config = dict(
    encoder_activation='silu',
    encoder_mlp_ratio=6,
    encoder_head_dim=48,
    encoder_fused_qkv=True,
    encoder_positions='learned',
    loss='l1',
    decoder_activation='silu',
    learning_rate=0.0028,
    max_grad_norm=0.5,
    epochs=12.7,
    lr_schedule='step',
    warmup_steps=1550,
    adamw_weight_decay_other_params=0,
)
Rows from block 0 of the decoder of a small image denoising autoencoder, named by matrix and row number. Rows with one number belong to one channel. Each number is 500 + 50 x the weight over its row's rms, rounded and kept within 0 to 999. All counts start at 0. Numbers have three digits each. After the name is the row's rms in percent of the matrix's.
After each channel's rows are labels from the 100 images, of 14976, where the channel reaches its highest value: "strongest on" is what is common among them. Only what is clearly more common there than usual is listed. The data: photos of plants, animals and fungi (iNaturalist).
# convs0: first 3x3 conv (decoder.mid.0.convs.0.weight, 128x128x3x3, each kernel summed), inputs 0-63
# convs1: second 3x3 conv (decoder.mid.0.convs.1.weight, 128x128x3x3, transposed, each kernel summed), outputs 0-63

convs0.71 089:506397507552557515560456510512486487521481470453545482562416462465504489547527501584496489492514411546447478450534421560493489488607342594538563480504481433463544507459455442473517486508454571
convs1.71 167:537501504562506516574611479381555500489504537401533464503472535533492454501528535437526525529520478504498537477509557485541525513494391491492469436503504479498499433457416516599318417470503385
strongest on: class Insecta; phylum Arthropoda; order Lepidoptera

convs0.116 072:436463500469493416603564550461489533381460530507443533516589382479456545524492469506454560537494414570530467509552413437466492455486476538546513491479515557431469560469533557567414520523468503
convs1.116 078:556473515520495549612403447432497452516510511421493451522506554525544541480578442464462493404565502477528515509528556477537504535511491482469520425543507463389425503501499497454449441490448454
strongest on: phylum Arthropoda; class Insecta; order Lepidoptera

convs0.98 109:503525546481506435486456437530573511593519597521440499468501538492457508438481499452474499487414529472587524392510523472490557369496519474514483481526500586553530538508519580381515519482527535
convs1.98 099:528554374511518437568615549425475496486518513404529492545543481447530442536530518484454439429581538518497543476464486470442494548499429500487514508572439407451465516513442441453425515447483463
strongest on: phylum Arthropoda; class Insecta

convs0.42 089:537485486525492519503482381407483469502453482460466456482437529447556498490484481480479480469454522520385482451528538492441429521488487556496509490482501510503510490460302465541532427506506441
convs1.42 077:530547565532524527531576557507541566534449549655513519460576501513500540506554467482512586545551494494557487502398496541536490521558438461510443461494517546526504524546533585658492465527528525
strongest on: phylum Chordata; class Aves; order Accipitriformes; family: Accipitridae

convs0.52 121:530454420531578443447564481463470488554480448533514496511521556486461486591568489493542481529500570414474431563550479531525536418578584533416517490497521439571443523516558505602509471573504482
convs1.52 083:629471407465465512537522482474485488512571534438461507507477454624486437496534503482518433526434426531501607434433492475428464463438499468519441535486399541473504410538543412411432494493486528
strongest on: phylum Arthropoda; class Insecta

convs0.15 113:391505524536530387510448480492421542491514540492622416476551488514487485495567503509500548463564413396498468556520525436545498448614453477385512507534493504501496584555537451517526491518479457
convs1.15 080:474555486410489468440551508484499492492457507439458501486436462467436485453476380557456382485510491569478578536511512545532532541439528499547571540523513578522576497517618506379485522503442507
strongest on: class Mammalia

convs0.16 152:628521456518456588485527441567488528575508549548520393404507580477568398484410428479426456467429531500484466606569596567500415509418548491426556633454417467477491437565515518538507488511486547
convs1.16 116:521481505471466486550540584535553420473570483511495560484444500472524550523536584487535462558512460565480453494473493498412496450542520420500551494501301535304497507467477470494490460530456520
strongest on: class Aves; order Accipitriformes

convs0.26 102:484464524486566452506554548529509527477511527548499539588504415552538514604594582536467526525434508387555541517479374541500504431511463570527530460505547497545494510447501543530510500537485515
convs1.26 100:510529471384404478433511503567359511516600553440421489473472497472524440426488417516578458514462485553539443469486537480509474470462614487494443551473430462397614396511504492497540482467518565
strongest on: phylum Arthropoda; class Insecta

convs0.84 096:436513452444474421488494440497547433481469417547417514484557549468430486502566469417432491499535526434576481555531494479600484455461469445438473423452447497475475525538576449436481552538467489
convs1.84 093:606536549523561517599522526496542524525499547464484527534473506478555503509464489472535471520553497520512516462450573542565494499489478540465465519595530507511411534455428535589431444384575491
strongest on: class Insecta; phylum Arthropoda; order Lepidoptera

convs0.91 122:490421449511496421494468492512498528404479479516479481529408407484483422492526500462457481475502504528515462543543413547580537453533490554428542492563516472458557478472598451335454499554493510
convs1.91 070:519500638522518458546511507642526513528548532592476582482507598464551556435482479600556457529479516461510448515543564519484522474472580477599462490526501527484469552473486497541557520628602558
strongest on: phylum Arthropoda; class Insecta

convs0.72 092:487495510528460397485486494521490496472502549521508572497489439484562474500563550528533497510485498407421474497510482529516574529478529524378511500446525505492557468508538429520446516484475418
convs1.72 138:476320516477501423460512457519451505542529510487547477534483470560436472496538507470524561514512515506541353516453482466510499383510508533510473529533592462516516538586503529428605584589489541
strongest on: order Charadriiformes

convs0.29 101:517419482451504464400590453474490488499494617470515443516511589497443506450603454480465469524406463455603515475484487493524549513408512618497513457523483502494502529618557510441585511575507489
convs1.29 082:510481460558436517531486542465412483490537452527482479515554441618569446554507561469460499547500513460456507506477462479383476424470408524482437479522592510638501521524410489527414566452433461
strongest on: class Aves

convs0.65 114:537489561435505586425509531456468408566473502396504555496523641475507477464470539481466492466512537553486541527475527426433505521493446422532459419492477473437530461523472564548546480477499470
convs1.65 108:477540466482471546469516427527480480506491531567562526550488443600551468508540485435499516446520535504462420501522520529550505456456530569500359587561536505561558483442488505522465535469468565
strongest on: phylum Chordata; class Aves

convs0.92 111:532574463469499577521480499428560492416503506501450459542422449444524477486456489446597470486446457505432478437376529487567444495421516505497503433481512452507568492555503427470426525482559469
convs1.92 150:604516405580560489567521498348603509501535477439583523518526483540517487544503520432487436441511512489489555462476471519516533521519422496443512510527470491488477501460468519510349485415483469
strongest on: order Lepidoptera; kingdom Plantae

convs0.36 151:507527509499517567540532500479442555477501557311448332495459466485415510518505476563515505521503515476461515522505484453453495473507506501534496431585537464518504463518496381694571506518509508
convs1.36 118:485466527555451490490383599584535492523536496577493506512572476551571482432495549511483518579479524499465508511499470503454509528512516497476521526483470544487545544620550498397541484499517500
strongest on: phylum Arthropoda; class Insecta

convs0.25 097:444567467553450552486544477510565470453483379516513544503436520474480497582501551572484496535470458540448409510426443541471441524455502449515487504476495569497532457479446478597501506530461429
convs1.25 152:533488493499528526522556495369553560543473556397490476540503522512503381486564491478608493486502493497527530456510511496461523453535479547511467405497491459452490415457381529606384409461506379
strongest on: phylum Arthropoda; class Insecta

convs0.67 097:511564505598560557433485433556522613503511585485581540458511463480546410438397425432494504456525410430538553534546540535521524522541627475487497494441484517485397475511563500533476478508510488
convs1.67 075:460457465493465478515448502468527432498608443488542456567468471471444539447593570453410432539433514533496455401473462443419559500502457483503491460490428546440434532526497519507409580526424438
strongest on: class Aves

convs0.73 125:495567510468550452536489505561505515607515570572533527504572491490474478481495485378498538484488554510596549537486539399560638458576517586539485497409496464455481506501516575569505466463530440
convs1.73 080:469494446539537523577458482450516487463555443480476412583437517396549467473503495404515428450452490501508468467546517499398517454521537468425459414511478487463444553465384472487429502513441495
strongest on: class Aves

convs0.21 118:521544534611473555488525451396467647453510433391491491524467531510584527540497521538524569511467478578442541412520512562438532361456535471480502541496538500476483484588512526428493542438516498
convs1.21 079:481446486413411394389441443543492410479537501465494524538467503495568562555538519522575459468506470458551385495394517501507440499517494478599496494425564578534521481559476468508526532563527595
strongest on: phylum Tracheophyta; kingdom Plantae

convs0.47 094:547472498536446473512583530420432504493460416499476552466485518510518459438507497427534427517481457525444505543577528662460458533503575447447526499480495468465444516476413514517477475510429481
convs1.47 072:536532414534457579540561465497448481513526470579457534541555503543496577433520530401432574512410527462472484484543465438458442472473405520473393454517433474610415427513533505549473440529524551
strongest on: order Accipitriformes; family: Accipitridae

convs0.96 124:479517429491423404526520439569563553483474543515554393465478456445510508507428472491486424496573434411500516560419419531522507504489453427426436441520460543501579470513514525439498533467534501
convs1.96 094:523464594482483566482433597502544504510440501511485611436462577434467531622500480478503530511503512569510486579522553449549483482488545522589517564533467467459462484501508511551521543656552512
strongest on: phylum Tracheophyta; kingdom Plantae