A small image denoising autoencoder, trained from scratch.
Model: 7.85M parameters, 32-pixel images, decoder norm groupnorm, decoder activation silu.
Data: trained on photos of plants, animals and fungi (iNaturalist), 155796 training examples, 12.7 epochs.
Rows from block 5 of the encoder of a small image denoising autoencoder, named by matrix and row number. Rows with one number belong to one neuron. Each number is 50 + 15 x the weight over its row's rms, rounded and kept within 0 to 99. All counts start at 0. After the name is the row's rms in percent of the matrix's.
After each neuron's rows are labels from the 100 images, of 14976, where the neuron reaches its highest value: "responds to" is what is common among them; "colour at peak" is the nearest of a few named colours to the mean colour under the peak. Only what is clearly more common there than usual is listed. The data: photos of plants, animals and fungi (iNaturalist). In brackets: how many of the 100.
# fc1: MLP up (encoder.blocks.5.mlp.fc1.weight, 1152x192), inputs 96-191
# fc2: MLP down (encoder.blocks.5.mlp.fc2.weight, 192x1152, transposed), outputs 96-191

fc1.358 013:47 19 42 61 49 49 50 60 57 41 55 69 28 54 46 38 50 61 39 68 48 67 32 16 27 42 50 75 85 24 64 55 30 61 84 44 71 36 48 33 31 29 30 43 54 43 61 47 54 51 53 48 85 73 50 42 69 44 64 27 51 51 74 41 64 40 44 43 59 71 39 46 43 41 50 54 37 45 51 56 55 48 54 60 72 67 51 67 62 64 33 52 63 80 68 53
fc2.358 015:37 56 78 67 53 55 57 44 39 49 58 43 48 44 71 61 50 48 71 48 68 52 74 83 81 56 47 59 26 67 59 57 36 41 61 19 35 66 50 64 66 71 76 47 02 57 50 65 43 60 38 66 09 10 56 73 20 41 35 57 28 56 39 66 30 50 64 45 47 45 34 31 49 54 61 51 59 59 38 51 53 28 57 38 32 40 47 38 75 33 45 49 56 31 38 56
responds to: order Passeriformes (53)
colour at peak: brown (61)

fc1.533 061:18 47 27 49 55 36 51 53 48 71 68 75 39 60 50 72 42 26 44 67 37 40 70 59 66 19 33 53 41 18 62 34 79 68 60 34 57 41 43 51 65 52 69 24 27 66 69 41 75 55 68 55 28 47 65 67 46 39 28 31 25 18 50 55 57 53 70 36 50 31 38 46 51 63 78 55 38 49 58 46 67 43 65 59 72 61 66 59 61 46 32 54 32 45 44 99
fc2.533 054:74 60 67 65 58 65 45 67 58 38 37 38 51 46 70 62 57 66 84 58 40 53 44 32 55 69 32 52 50 69 53 62 20 42 59 41 13 41 61 58 21 47 58 68 57 41 29 39 32 53 35 48 46 34 74 48 46 52 62 37 81 51 49 42 52 56 37 63 48 68 41 46 57 49 18 41 69 60 57 52 54 35 50 60 29 57 61 43 67 51 72 45 82 40 42 28
responds to: class Aves (85); order Charadriiformes (27)
colour at peak: grey (90)

fc1.57 039:28 40 61 48 61 63 73 49 33 37 34 61 52 80 72 55 35 56 63 48 33 46 62 25 65 33 64 60 36 56 54 47 75 29 56 55 26 66 46 47 23 51 49 49 55 58 65 61 56 70 63 40 19 41 52 42 50 31 38 50 28 47 79 72 53 40 46 54 79 52 40 57 54 52 25 64 29 66 14 36 64 34 36 49 71 39 33 63 67 53 44 34 45 65 28 69
fc2.57 036:66 69 40 49 34 52 32 54 57 60 44 55 60 39 54 54 68 61 10 67 55 43 58 60 58 90 34 47 51 57 43 27 40 51 48 54 44 46 39 36 56 28 41 33 36 46 62 42 62 38 37 59 57 54 43 55 48 64 64 49 72 37 37 26 74 77 78 58 46 26 62 35 39 45 79 83 85 50 64 75 19 40 50 34 65 47 74 51 31 52 35 50 50 46 93 47
responds to: class Aves (86); order Charadriiformes (31)
colour at peak: grey (84)

fc1.721 012:52 35 37 53 36 83 54 50 28 34 67 62 26 48 26 60 45 54 37 60 61 42 34 41 31 34 84 38 48 28 63 55 50 69 66 38 57 74 46 26 18 42 17 47 50 51 51 40 61 82 46 46 63 65 66 27 45 58 77 25 50 54 60 43 50 60 38 51 41 73 56 49 47 43 53 35 53 46 47 50 38 44 48 66 86 48 66 61 54 32 25 61 48 61 69 71
fc2.721 014:29 36 70 53 55 39 56 58 57 67 50 47 52 39 78 55 61 49 81 37 57 57 79 60 59 60 33 59 51 61 55 43 46 39 77 36 32 56 56 73 59 45 82 39 03 47 51 75 30 43 64 67 21 09 41 72 30 19 30 63 45 43 51 40 33 50 55 37 51 40 33 28 49 58 51 80 63 42 59 45 71 36 69 51 28 46 26 51 78 42 47 39 64 42 32 38
responds to: order Passeriformes (55)
colour at peak: brown (49)

fc1.662 013:49 29 23 67 58 45 62 63 53 41 53 69 44 39 48 50 50 29 44 40 60 47 48 36 55 38 43 49 50 47 47 60 59 50 60 63 67 35 45 43 54 11 56 50 41 56 43 43 52 81 64 51 44 53 46 43 79 30 25 27 37 43 72 69 41 69 57 58 72 63 21 38 55 61 67 39 52 38 33 53 66 46 56 83 86 16 35 61 36 57 44 59 33 85 32 74
fc2.662 015:27 52 78 48 44 55 58 23 45 54 44 45 36 50 65 70 50 52 68 52 65 47 59 70 71 57 57 68 52 51 71 45 38 35 72 27 21 53 56 55 36 75 56 52 26 46 50 64 47 38 44 69 30 18 51 74 00 35 54 68 51 34 54 24 61 48 53 36 38 54 63 56 46 36 48 56 59 58 58 48 51 46 45 30 23 66 54 58 86 33 31 39 62 44 64 32
responds to: order Passeriformes (50)
colour at peak: grey (80)

fc1.606 187:69 39 57 71 83 29 67 50 51 73 49 38 59 54 50 48 67 46 43 38 42 45 52 64 51 18 31 64 71 37 49 56 55 48 57 70 33 56 55 47 71 53 44 78 19 78 57 36 45 39 58 28 69 49 71 43 48 33 46 53 50 40 57 23 24 36 49 49 64 45 63 31 57 66 51 52 61 24 38 33 64 26 45 55 47 63 39 60 51 56 47 49 46 57 66 67
fc2.606 168:24 65 42 35 72 90 66 53 59 46 66 66 89 28 53 83 44 43 57 50 55 57 50 52 46 76 54 45 46 30 21 77 35 66 34 39 88 54 59 56 32 67 68 54 63 26 50 31 51 53 47 71 25 27 37 35 57 30 45 45 36 54 53 59 54 31 17 75 31 83 33 42 51 46 58 32 63 49 56 31 55 62 53 67 53 42 71 37 53 34 52 49 46 29 35 51
responds to: class Aves (93); phylum Chordata (93); order Passeriformes (52)
colour at peak: grey (87)

fc1.276 016:59 54 43 68 17 44 33 70 58 38 66 60 60 36 54 49 54 63 53 74 55 50 34 47 18 62 83 68 69 49 46 54 20 48 75 43 69 77 59 45 18 08 23 32 46 31 64 46 25 51 34 60 71 54 41 48 36 57 75 67 59 52 70 33 27 50 22 62 87 63 46 52 58 57 58 39 61 48 28 50 57 44 46 54 59 40 36 68 47 48 38 59 45 68 64 53
fc2.276 016:32 29 66 51 72 59 54 38 36 66 55 46 26 48 50 58 39 37 66 45 77 54 77 55 83 41 51 51 39 58 70 40 58 64 53 34 28 48 50 52 74 77 66 61 16 69 47 75 68 57 45 41 20 13 57 54 39 34 24 43 28 46 46 62 52 47 79 36 19 44 36 28 45 53 67 72 36 16 57 42 66 32 61 57 35 45 47 46 67 43 48 47 60 44 38 44
responds to: order Passeriformes (54)
colour at peak: brown (52)

fc1.542 146:43 44 42 35 53 44 42 55 46 60 38 53 35 59 37 64 36 61 43 74 39 84 34 65 55 52 47 47 64 49 43 55 47 39 53 52 58 63 57 93 73 27 53 28 52 55 58 63 56 45 47 42 52 83 40 71 40 44 33 44 50 45 44 29 33 64 28 55 41 48 53 45 48 55 58 40 31 68 43 27 35 38 44 37 62 50 83 67 41 21 54 63 59 65 51 42
fc2.542 144:51 49 61 46 53 59 30 71 68 30 45 58 32 55 33 61 58 43 65 54 50 44 95 45 43 42 75 49 51 66 30 47 51 43 43 60 35 38 78 45 43 87 38 67 57 42 67 41 48 33 52 35 63 11 74 41 65 25 54 35 37 41 48 34 43 36 46 45 29 44 40 52 66 54 54 33 60 18 58 58 87 67 45 66 68 48 38 47 70 39 59 57 48 32 29 62
responds to: class Aves (90); order Accipitriformes (29); family: Accipitridae (26)
colour at peak: grey (81)

fc1.249 014:76 50 36 62 53 50 48 53 65 39 61 69 47 33 38 41 48 44 40 42 56 52 37 47 50 61 46 50 65 49 47 57 40 35 70 49 60 30 48 41 57 00 43 38 23 35 51 50 34 63 62 51 69 62 40 40 73 20 25 58 39 28 75 69 47 72 57 54 69 70 26 45 59 64 62 54 49 39 39 54 61 35 56 71 70 15 44 61 34 61 53 65 22 98 39 64
fc2.249 016:22 40 70 52 42 44 52 40 35 50 43 41 45 56 74 63 56 54 65 54 74 48 60 63 78 51 62 64 39 60 70 52 35 57 52 36 30 62 55 59 30 79 53 53 31 62 52 60 57 55 37 71 23 09 48 69 00 52 63 43 49 60 45 35 52 35 49 35 41 55 52 45 33 32 52 45 58 39 48 49 55 50 47 30 27 73 36 53 91 33 20 32 67 22 65 44
responds to: order Passeriformes (56)
colour at peak: grey (78)

fc1.61 017:63 41 47 67 56 47 47 60 71 40 72 57 67 38 63 44 50 51 47 40 60 50 37 50 25 55 57 57 66 49 38 50 25 34 72 53 40 54 64 40 52 00 23 17 38 31 67 44 23 51 50 35 89 57 35 55 63 30 46 80 58 36 68 58 42 53 50 39 71 69 36 49 55 72 83 56 74 49 36 68 55 38 46 55 50 36 35 62 34 47 41 60 20 72 51 54
fc2.61 019:43 47 62 42 36 65 41 50 24 44 52 40 26 41 47 55 43 53 54 63 71 45 64 61 93 53 44 61 43 68 77 53 55 64 44 32 49 64 40 50 55 84 66 87 42 69 39 78 51 58 36 82 13 19 62 66 29 44 42 38 37 56 46 34 57 37 53 59 24 37 52 26 56 37 41 51 44 29 52 41 79 47 53 44 39 50 48 52 72 47 37 37 63 38 57 47
responds to: order Passeriformes (50)
colour at peak: grey (83)

fc1.322 029:33 06 54 59 79 28 59 49 31 58 43 59 62 74 57 29 53 43 33 35 61 66 45 35 50 34 37 45 65 34 69 50 54 49 62 62 33 36 61 42 46 56 62 54 69 69 70 50 99 41 77 27 60 82 45 56 78 40 44 06 38 49 52 58 66 30 65 44 35 67 40 34 27 60 45 64 39 46 72 70 21 64 75 60 68 63 57 62 62 64 48 56 57 58 68 48
fc2.322 032:59 75 60 49 31 83 59 31 64 44 52 51 30 38 58 58 68 64 61 48 50 35 62 68 61 39 41 77 46 63 42 54 38 43 66 19 56 66 33 43 66 62 57 53 17 45 44 50 20 59 27 74 26 22 60 56 30 42 46 79 42 49 52 38 43 78 54 58 68 47 46 51 73 34 48 49 66 74 37 50 76 29 39 38 41 50 44 39 51 43 39 30 43 47 35 51
responds to: order Passeriformes (50)
colour at peak: grey (85)