From a checkpoint of a small image denoising autoencoder: encoder patch size [4, 4], 12.7 epochs.
Rows from block 6 of the encoder of a small image denoising autoencoder, named by matrix and row number. Rows with one number belong to one neuron. Each number is 500 + 40 x the weight over its row's rms, rounded and kept within 0 to 999. All counts start at 0. Numbers have three digits each. After the name is the row's rms in percent of the matrix's.
After each neuron's rows are labels from the 100 images, of 14976, where the neuron reaches its highest value: "top examples" is what is common among them; "patch colour" is the nearest of a few named colours to the mean colour under the peak. Only what is clearly more common there than usual is listed. The data: photos of plants, animals and fungi (iNaturalist).
# fc1: MLP up (encoder.blocks.6.mlp.fc1.weight, 1152x192), inputs 0-63
# fc2: MLP down (encoder.blocks.6.mlp.fc2.weight, 192x1152, transposed), outputs 0-63

fc1.438 024:517459492545515477557520446510545484451484462544516517467510487491450513451503516456483501571511523439488508511532493540472516503466514537545606553465506546432449502487519509458542424437539542
fc2.438 023:434529483467478500472480495456453564515490525506497512543516488520475560506479461533506469480510507541517462505470562493522484469464523407489434453643469457559554508514511485578438529561454444
top examples: order Passeriformes
patch colour: grey

fc1.558 176:508499560477512506468556551487519492424407518492453505535530491498498428508561535491506548522441528508549493538483495495539468470438514498487506509508410515543444483552482475560551467525450503
fc2.558 191:481498466467462465512427498550448515517521555532535486505503544497548553493422555490520425524509490525489492456527511474528551505588534498532489505515531465466554528437545512488469556555480511
top examples: class Aves; order Anseriformes; family: Anatidae
patch colour: grey

fc1.489 181:533445532469560504531520512499549485474535459453513490510527445506498486457568490555529531545487498464478501480477518502478465555452530499481452521499461478502528445450529495574489458516525509
fc2.489 194:498436492596450468474510433527485546510509500574459579475548497502496453514522571493555543485487470542490513511500507503500493529582528512455454411434428508578504442523466461496542541508483473
top examples: phylum Chordata; class Aves; order Anseriformes; family: Anatidae
patch colour: grey

fc1.97 012:525436458524521428534536465539471521413506535496549514448498564519404465447436522472504395470436585494507467524549562566575513537512410495525530588475461473496463537451525481512506509474492573
fc2.97 013:470546556509503519581491568545515514498525480515498513581512486467499564494592473499510506512501481595528505539475544456478446425470533513553482488542524547437558387502498420507424478533501439
top examples: order Passeriformes
patch colour: grey

fc1.519 208:509505482428555511567582537513487538485523548531551575542507469441581466478496471470445521592499528493462567510524433521520457534436559499572458496482462521493490479559497452529510521453530472
fc2.519 200:472462513486454468520447580535548552523474515519467495469448492515472529444526512464474448543502518520546500509526505445512553398525572452470546510554523506485508519460478506499518452458524533
top examples: class Aves; order Passeriformes
patch colour: pink

fc1.480 023:495525534592457475499518520476512475492490453521574530517571499522483508474496516482515496501427503468524505522556519536463583515458497472545585498460457561480435490486530556478496490468546468
fc2.480 023:528473537445547526504444453532464530497495527507474504501491481492450549540492435502504462539566543569539486524486533460537450465468546472457453504569507468502567477499506416526473508570433526
top examples: order Passeriformes
patch colour: grey

fc1.147 194:492501518547507577458516480589520508532487510519465512467556475455436483532454518502523566476522501501522488490462499459496451480468553405531472496508460522534476474480497463546493448511458418
fc2.147 204:491566442544517482486504549459414508498447563513497469515537487431553540449554514542575456511499426536547546403563550491490545459571523514478517524511480440483478502550559512536514500491583457
top examples: class Aves; order Charadriiformes
patch colour: grey

fc1.533 026:514494493498483483463526420494485584449470460522440430469428538506497496469467513411473515560522516420464503506473434514526408547549485460516606545423427441477464530502497449519512450481493525
fc2.533 023:460522463481540519529460565481519463440503472519482565580577482528439536529583517506550459490509477555569485475483582507471496418430502552520418496531550579514497468418473548532434538498509466
top examples: phylum Chordata; class Aves; order Anseriformes; family: Anatidae
patch colour: grey

fc1.452 049:510567435529508521521540493463495510451478482523546507530506537483488536499504485536502442522512573498506507450515552482571534540452535509471463561489492562474405476488531436474493527410500482
fc2.452 053:462490537446532574494487467539485549507443513487481509465472481477545458539453448536538491551524450516394496485416537523464494519501509593426408420514514508508574503540472472443525458515495457
top examples: class Aves
patch colour: grey

fc1.409 011:485439464545508419452530529504454510411496496509570498507556550549436503426510529510558415472395550445488502552530540517556496550535425522536551544456417480519421523472508501506523537465484541
fc2.409 014:471542584492519522598481536522539529508537494531532504512497525446445533527545453431502475531544483582543488468505539472486440435426528454523479531524551537474573415485492394504428471521509415
top examples: order Passeriformes
patch colour: grey

fc1.371 021:500496529526556501475537440467517510425500453541546516447543499541431566470520561490529465493524486448535458614500499567505512507485488479574557590460488514444409522473550527509509446501537508
fc2.371 022:512469458460468462583461517508525496526511537504448507568525529468517439503508424492438471510462527550476561443500516415516501469440544511485472444527527539513579432522468458505421549481450514
top examples: order Passeriformes
patch colour: grey

fc1.685 011:472428478556571468476474535535419482418506552551496520506448577508435445487539539516580442463420557476482479490510521495567443498533456581507509569475507458480488480479501499508539538502498530
fc2.685 013:512598589500500501544523530464533577495505455491587495514553495485485625501490423454490484515515514554553493525506537492473477442459454437510511512562471526521531477511512436519446439529492453
top examples: order Passeriformes
patch colour: grey

fc1.505 013:478403474572551464458493479537511509455488490498472477502412560511447428486480514491553483525542580461510478478523554522544504575539463530504554629461425457488440538502469478549509487422523562
fc2.505 016:500567539467452482561453508503455565496522468521529500514563443480520631475526497474451444506440488567512500521497505509468481405448491472536408442536553554489521464457553492484467491519485425
top examples: order Passeriformes
patch colour: grey

fc1.593 009:504472488567507432438499489482512515445429474518555492532547590509408492474474522450530472479398519471513424532545565534508486556498492486516613536459439449481431537469497508483510481470511502
fc2.593 011:468519555489542549609474527542532528475535490531517534531475448469486552485537479495543458544555514610534505481462577487525474435445499514523449538566538536508564417505516390535398505524505486
top examples: order Passeriformes
patch colour: grey

fc1.252 182:574517476512512473384460481449472488537534489535455499449486508546535503483526499528508475550518501566493485497410525508444495591513504501440504509521503455496573486466550481477446507499473510
fc2.252 178:495455565503581536527525509512534456547546468496505437552489451480418477500462553478460547485491479434483487512466442480549466439505602454541494445514465495497422535512510506549539521491551495
top examples: order Passeriformes
patch colour: grey

fc1.245 204:480465504515520477464515536510551542483457459520532522479571533541524432514541480523545357525540461518456434517498477503562607502530497391503469529537572554474475487481503521484454468515498552
fc2.245 243:561477554477480522444473490487432564531555531513510512493484531540463403532441425441543437491518485493564459529507491546524507463533437479532511483401441437519480514519499549543494458504559554
top examples: phylum Chordata; class Aves; order Anseriformes; family: Anatidae
patch colour: grey

fc1.530 150:455499512525486485544493501556535491483499496467513532564558518508557462495487548455590516516491491570445514492539484490483569607475516491505455605507505439459469513517481461458497564562484519
fc2.530 157:539591543517528494480612464529451471596523541516511471486482522461561512487526514561450487493516498493497466479499585497470476505473431538452527504431467485524517507453558453506437445462508514
top examples: class Aves
patch colour: grey

fc1.55 191:515524476490539495520483408584496461560539554477474517534499537549565495486465510492518525552439549467480501558422519553428460468442496451515466452485431556461515619523475451466459470539467546
fc2.55 199:485465530407466498481552491457496551456474446510504503453442515521508458466534564493509498431500486479443478497500530492489576589535511565543471555456483498520469470477483527489483422516523509
top examples: class Aves
patch colour: grey

fc1.18 021:478492494527507460434539446468492541453472433515558468478564514545448556461479555454499479532504507410540452565511509519488530543539478461552599559418412486496394536476513499513494497461500510
fc2.18 022:494484499464538531598420538552549485488532543524475522499467500481457450561547451484524434502481482600531552481479510470517441441378550508490422477529584566470546421474505470487466541518491462
top examples: order Passeriformes
patch colour: grey

fc1.284 174:518505511468539465532560504485506504503489414485514506437553518514485429533510517541463493480473484539457474545487553551544545596468479414495493613484540559454532444495539536400448501483524480
fc2.284 202:490479512518503461507526500468490541570418469493490453481487487508512545479466490542504452514547509568532486487483461528455557438618571521486480483491507415513452527505514521551518478526506527
top examples: order Anseriformes; family: Anatidae
patch colour: grey

fc1.187 178:476510517485459492494474537523519553460536495457520509440588472540523559495552517568535429507473560513403421459460540525459524529449519493533412507520418478474533485493472464509504478575511536
fc2.187 190:507571591531538518540548511444521505516497445589437538557430525442476467496484468472513499527453504471575538561552486557538474455541457510504537467449510504489483458453506495516459541509513474
top examples: phylum Chordata; class Aves; order Anseriformes; family: Anatidae
patch colour: grey

fc1.487 016:539487451486513436528548453520465549426500494495521486440517543526417493481439540441489422532468561468547459525521557543551524532523420469495564594487429468482454564463529489539513524474495563
fc2.487 017:459507510515527558553472556561566516487513494534472544556482479485483534531584496515550489493497479576503535542501546514481443444431545581561450443528564542443511387494479467500426499554519429
top examples: order Passeriformes
patch colour: grey

fc1.520 097:527467453517481423509484522487472419484500525436495555523495474514533438480545458484549553610494461537541507509518504489461433537506467526431512504469448451452521502511493482484514481569441453
fc2.520 107:479535545505511542541462445501527514532492505615472572523530509515517481485482482517475472496459557467475491517462431549495460464457495473524421480558541493602415545497467506429441461477502470
top examples: class Aves
patch colour: pink

fc1.430 013:489457473542483421527501471526520508431474519502566526484576565507391484438449509473466448469436560489521470528546567575522572561511452478542580551441430526490431546432534490479499462430478568
fc2.430 014:485510563504535520575492534519485514474540500492515506538450480464490538515559471488548471509539494645522509504481524457522411411448537461506453508553509511468591425525475427521436537548519438
top examples: order Passeriformes
patch colour: grey

fc1.421 012:482437495605464428450478485497528501443442489501565516555578589490424505475473515487524461484414545475499471519552552543496525586516487481549618511437420485496437546469476507485505492429490512
fc2.421 014:481535568453569537606484541529528542492540483515521497480439453502489539493528482474538481538555504633524509500483582477509458432449505480486441572547528515499561435497527420539434506547500473
top examples: order Passeriformes
patch colour: grey

fc1.577 209:521522509485496476601517512596521525564479539460608541505544431391523469496492502501479523481479532475483473522436541502475420511518543489447471517543446477466442535501498430462477523481453518
fc2.577 214:477509513515425404530492599466509466506558516486461487526465425449529494524486580487559586477529481455461475504551568408557523431536520525505558542484525518519448506490516494580491481492495476
top examples: class Aves; order Passeriformes
patch colour: pink

fc1.756 150:520432512550434514512489499523489510533532542469544541445532545517566450457465521584494541528548549539551484535512533529528550572447445502540506483448564509491471494429514512455516469531500477
fc2.756 158:449534486491570585470502514427460488473484494507503471500494499485500464527465516531499459481538488483427497521531521462516518425479550433603415477501491537438511528548486489487577499486442565
top examples: class Aves; order Anseriformes; family: Anatidae
patch colour: grey

fc1.509 181:461492516511460513487532569516434571497436449563560472446567444488508534535544466542532476503543521527372451517503528555537503491543501504452448481491519456520467503474541492446511488493523559
fc2.509 225:530496516497552478528480532449587446458528529427455519521432526487443467497487536475524494474465475468552472504536500429469488534443450476557572557584541482536557478459498519539466501507507475
top examples: class Aves; order Anseriformes; family: Anatidae
patch colour: grey

fc1.182 038:593567507444544486480510493501522466511473496550477512474488507564574525498532420538507487516532543556544447493432501509515506506461579561470577502546555502497488508506564482538539440463484486
fc2.182 046:465475456543491538496446498485472534485517495476495519529502491428446484523488565455515486486458453488481539495526488480518465474526442494521439507509459499486537541493462538443459535536473495
top examples: order Passeriformes
patch colour: grey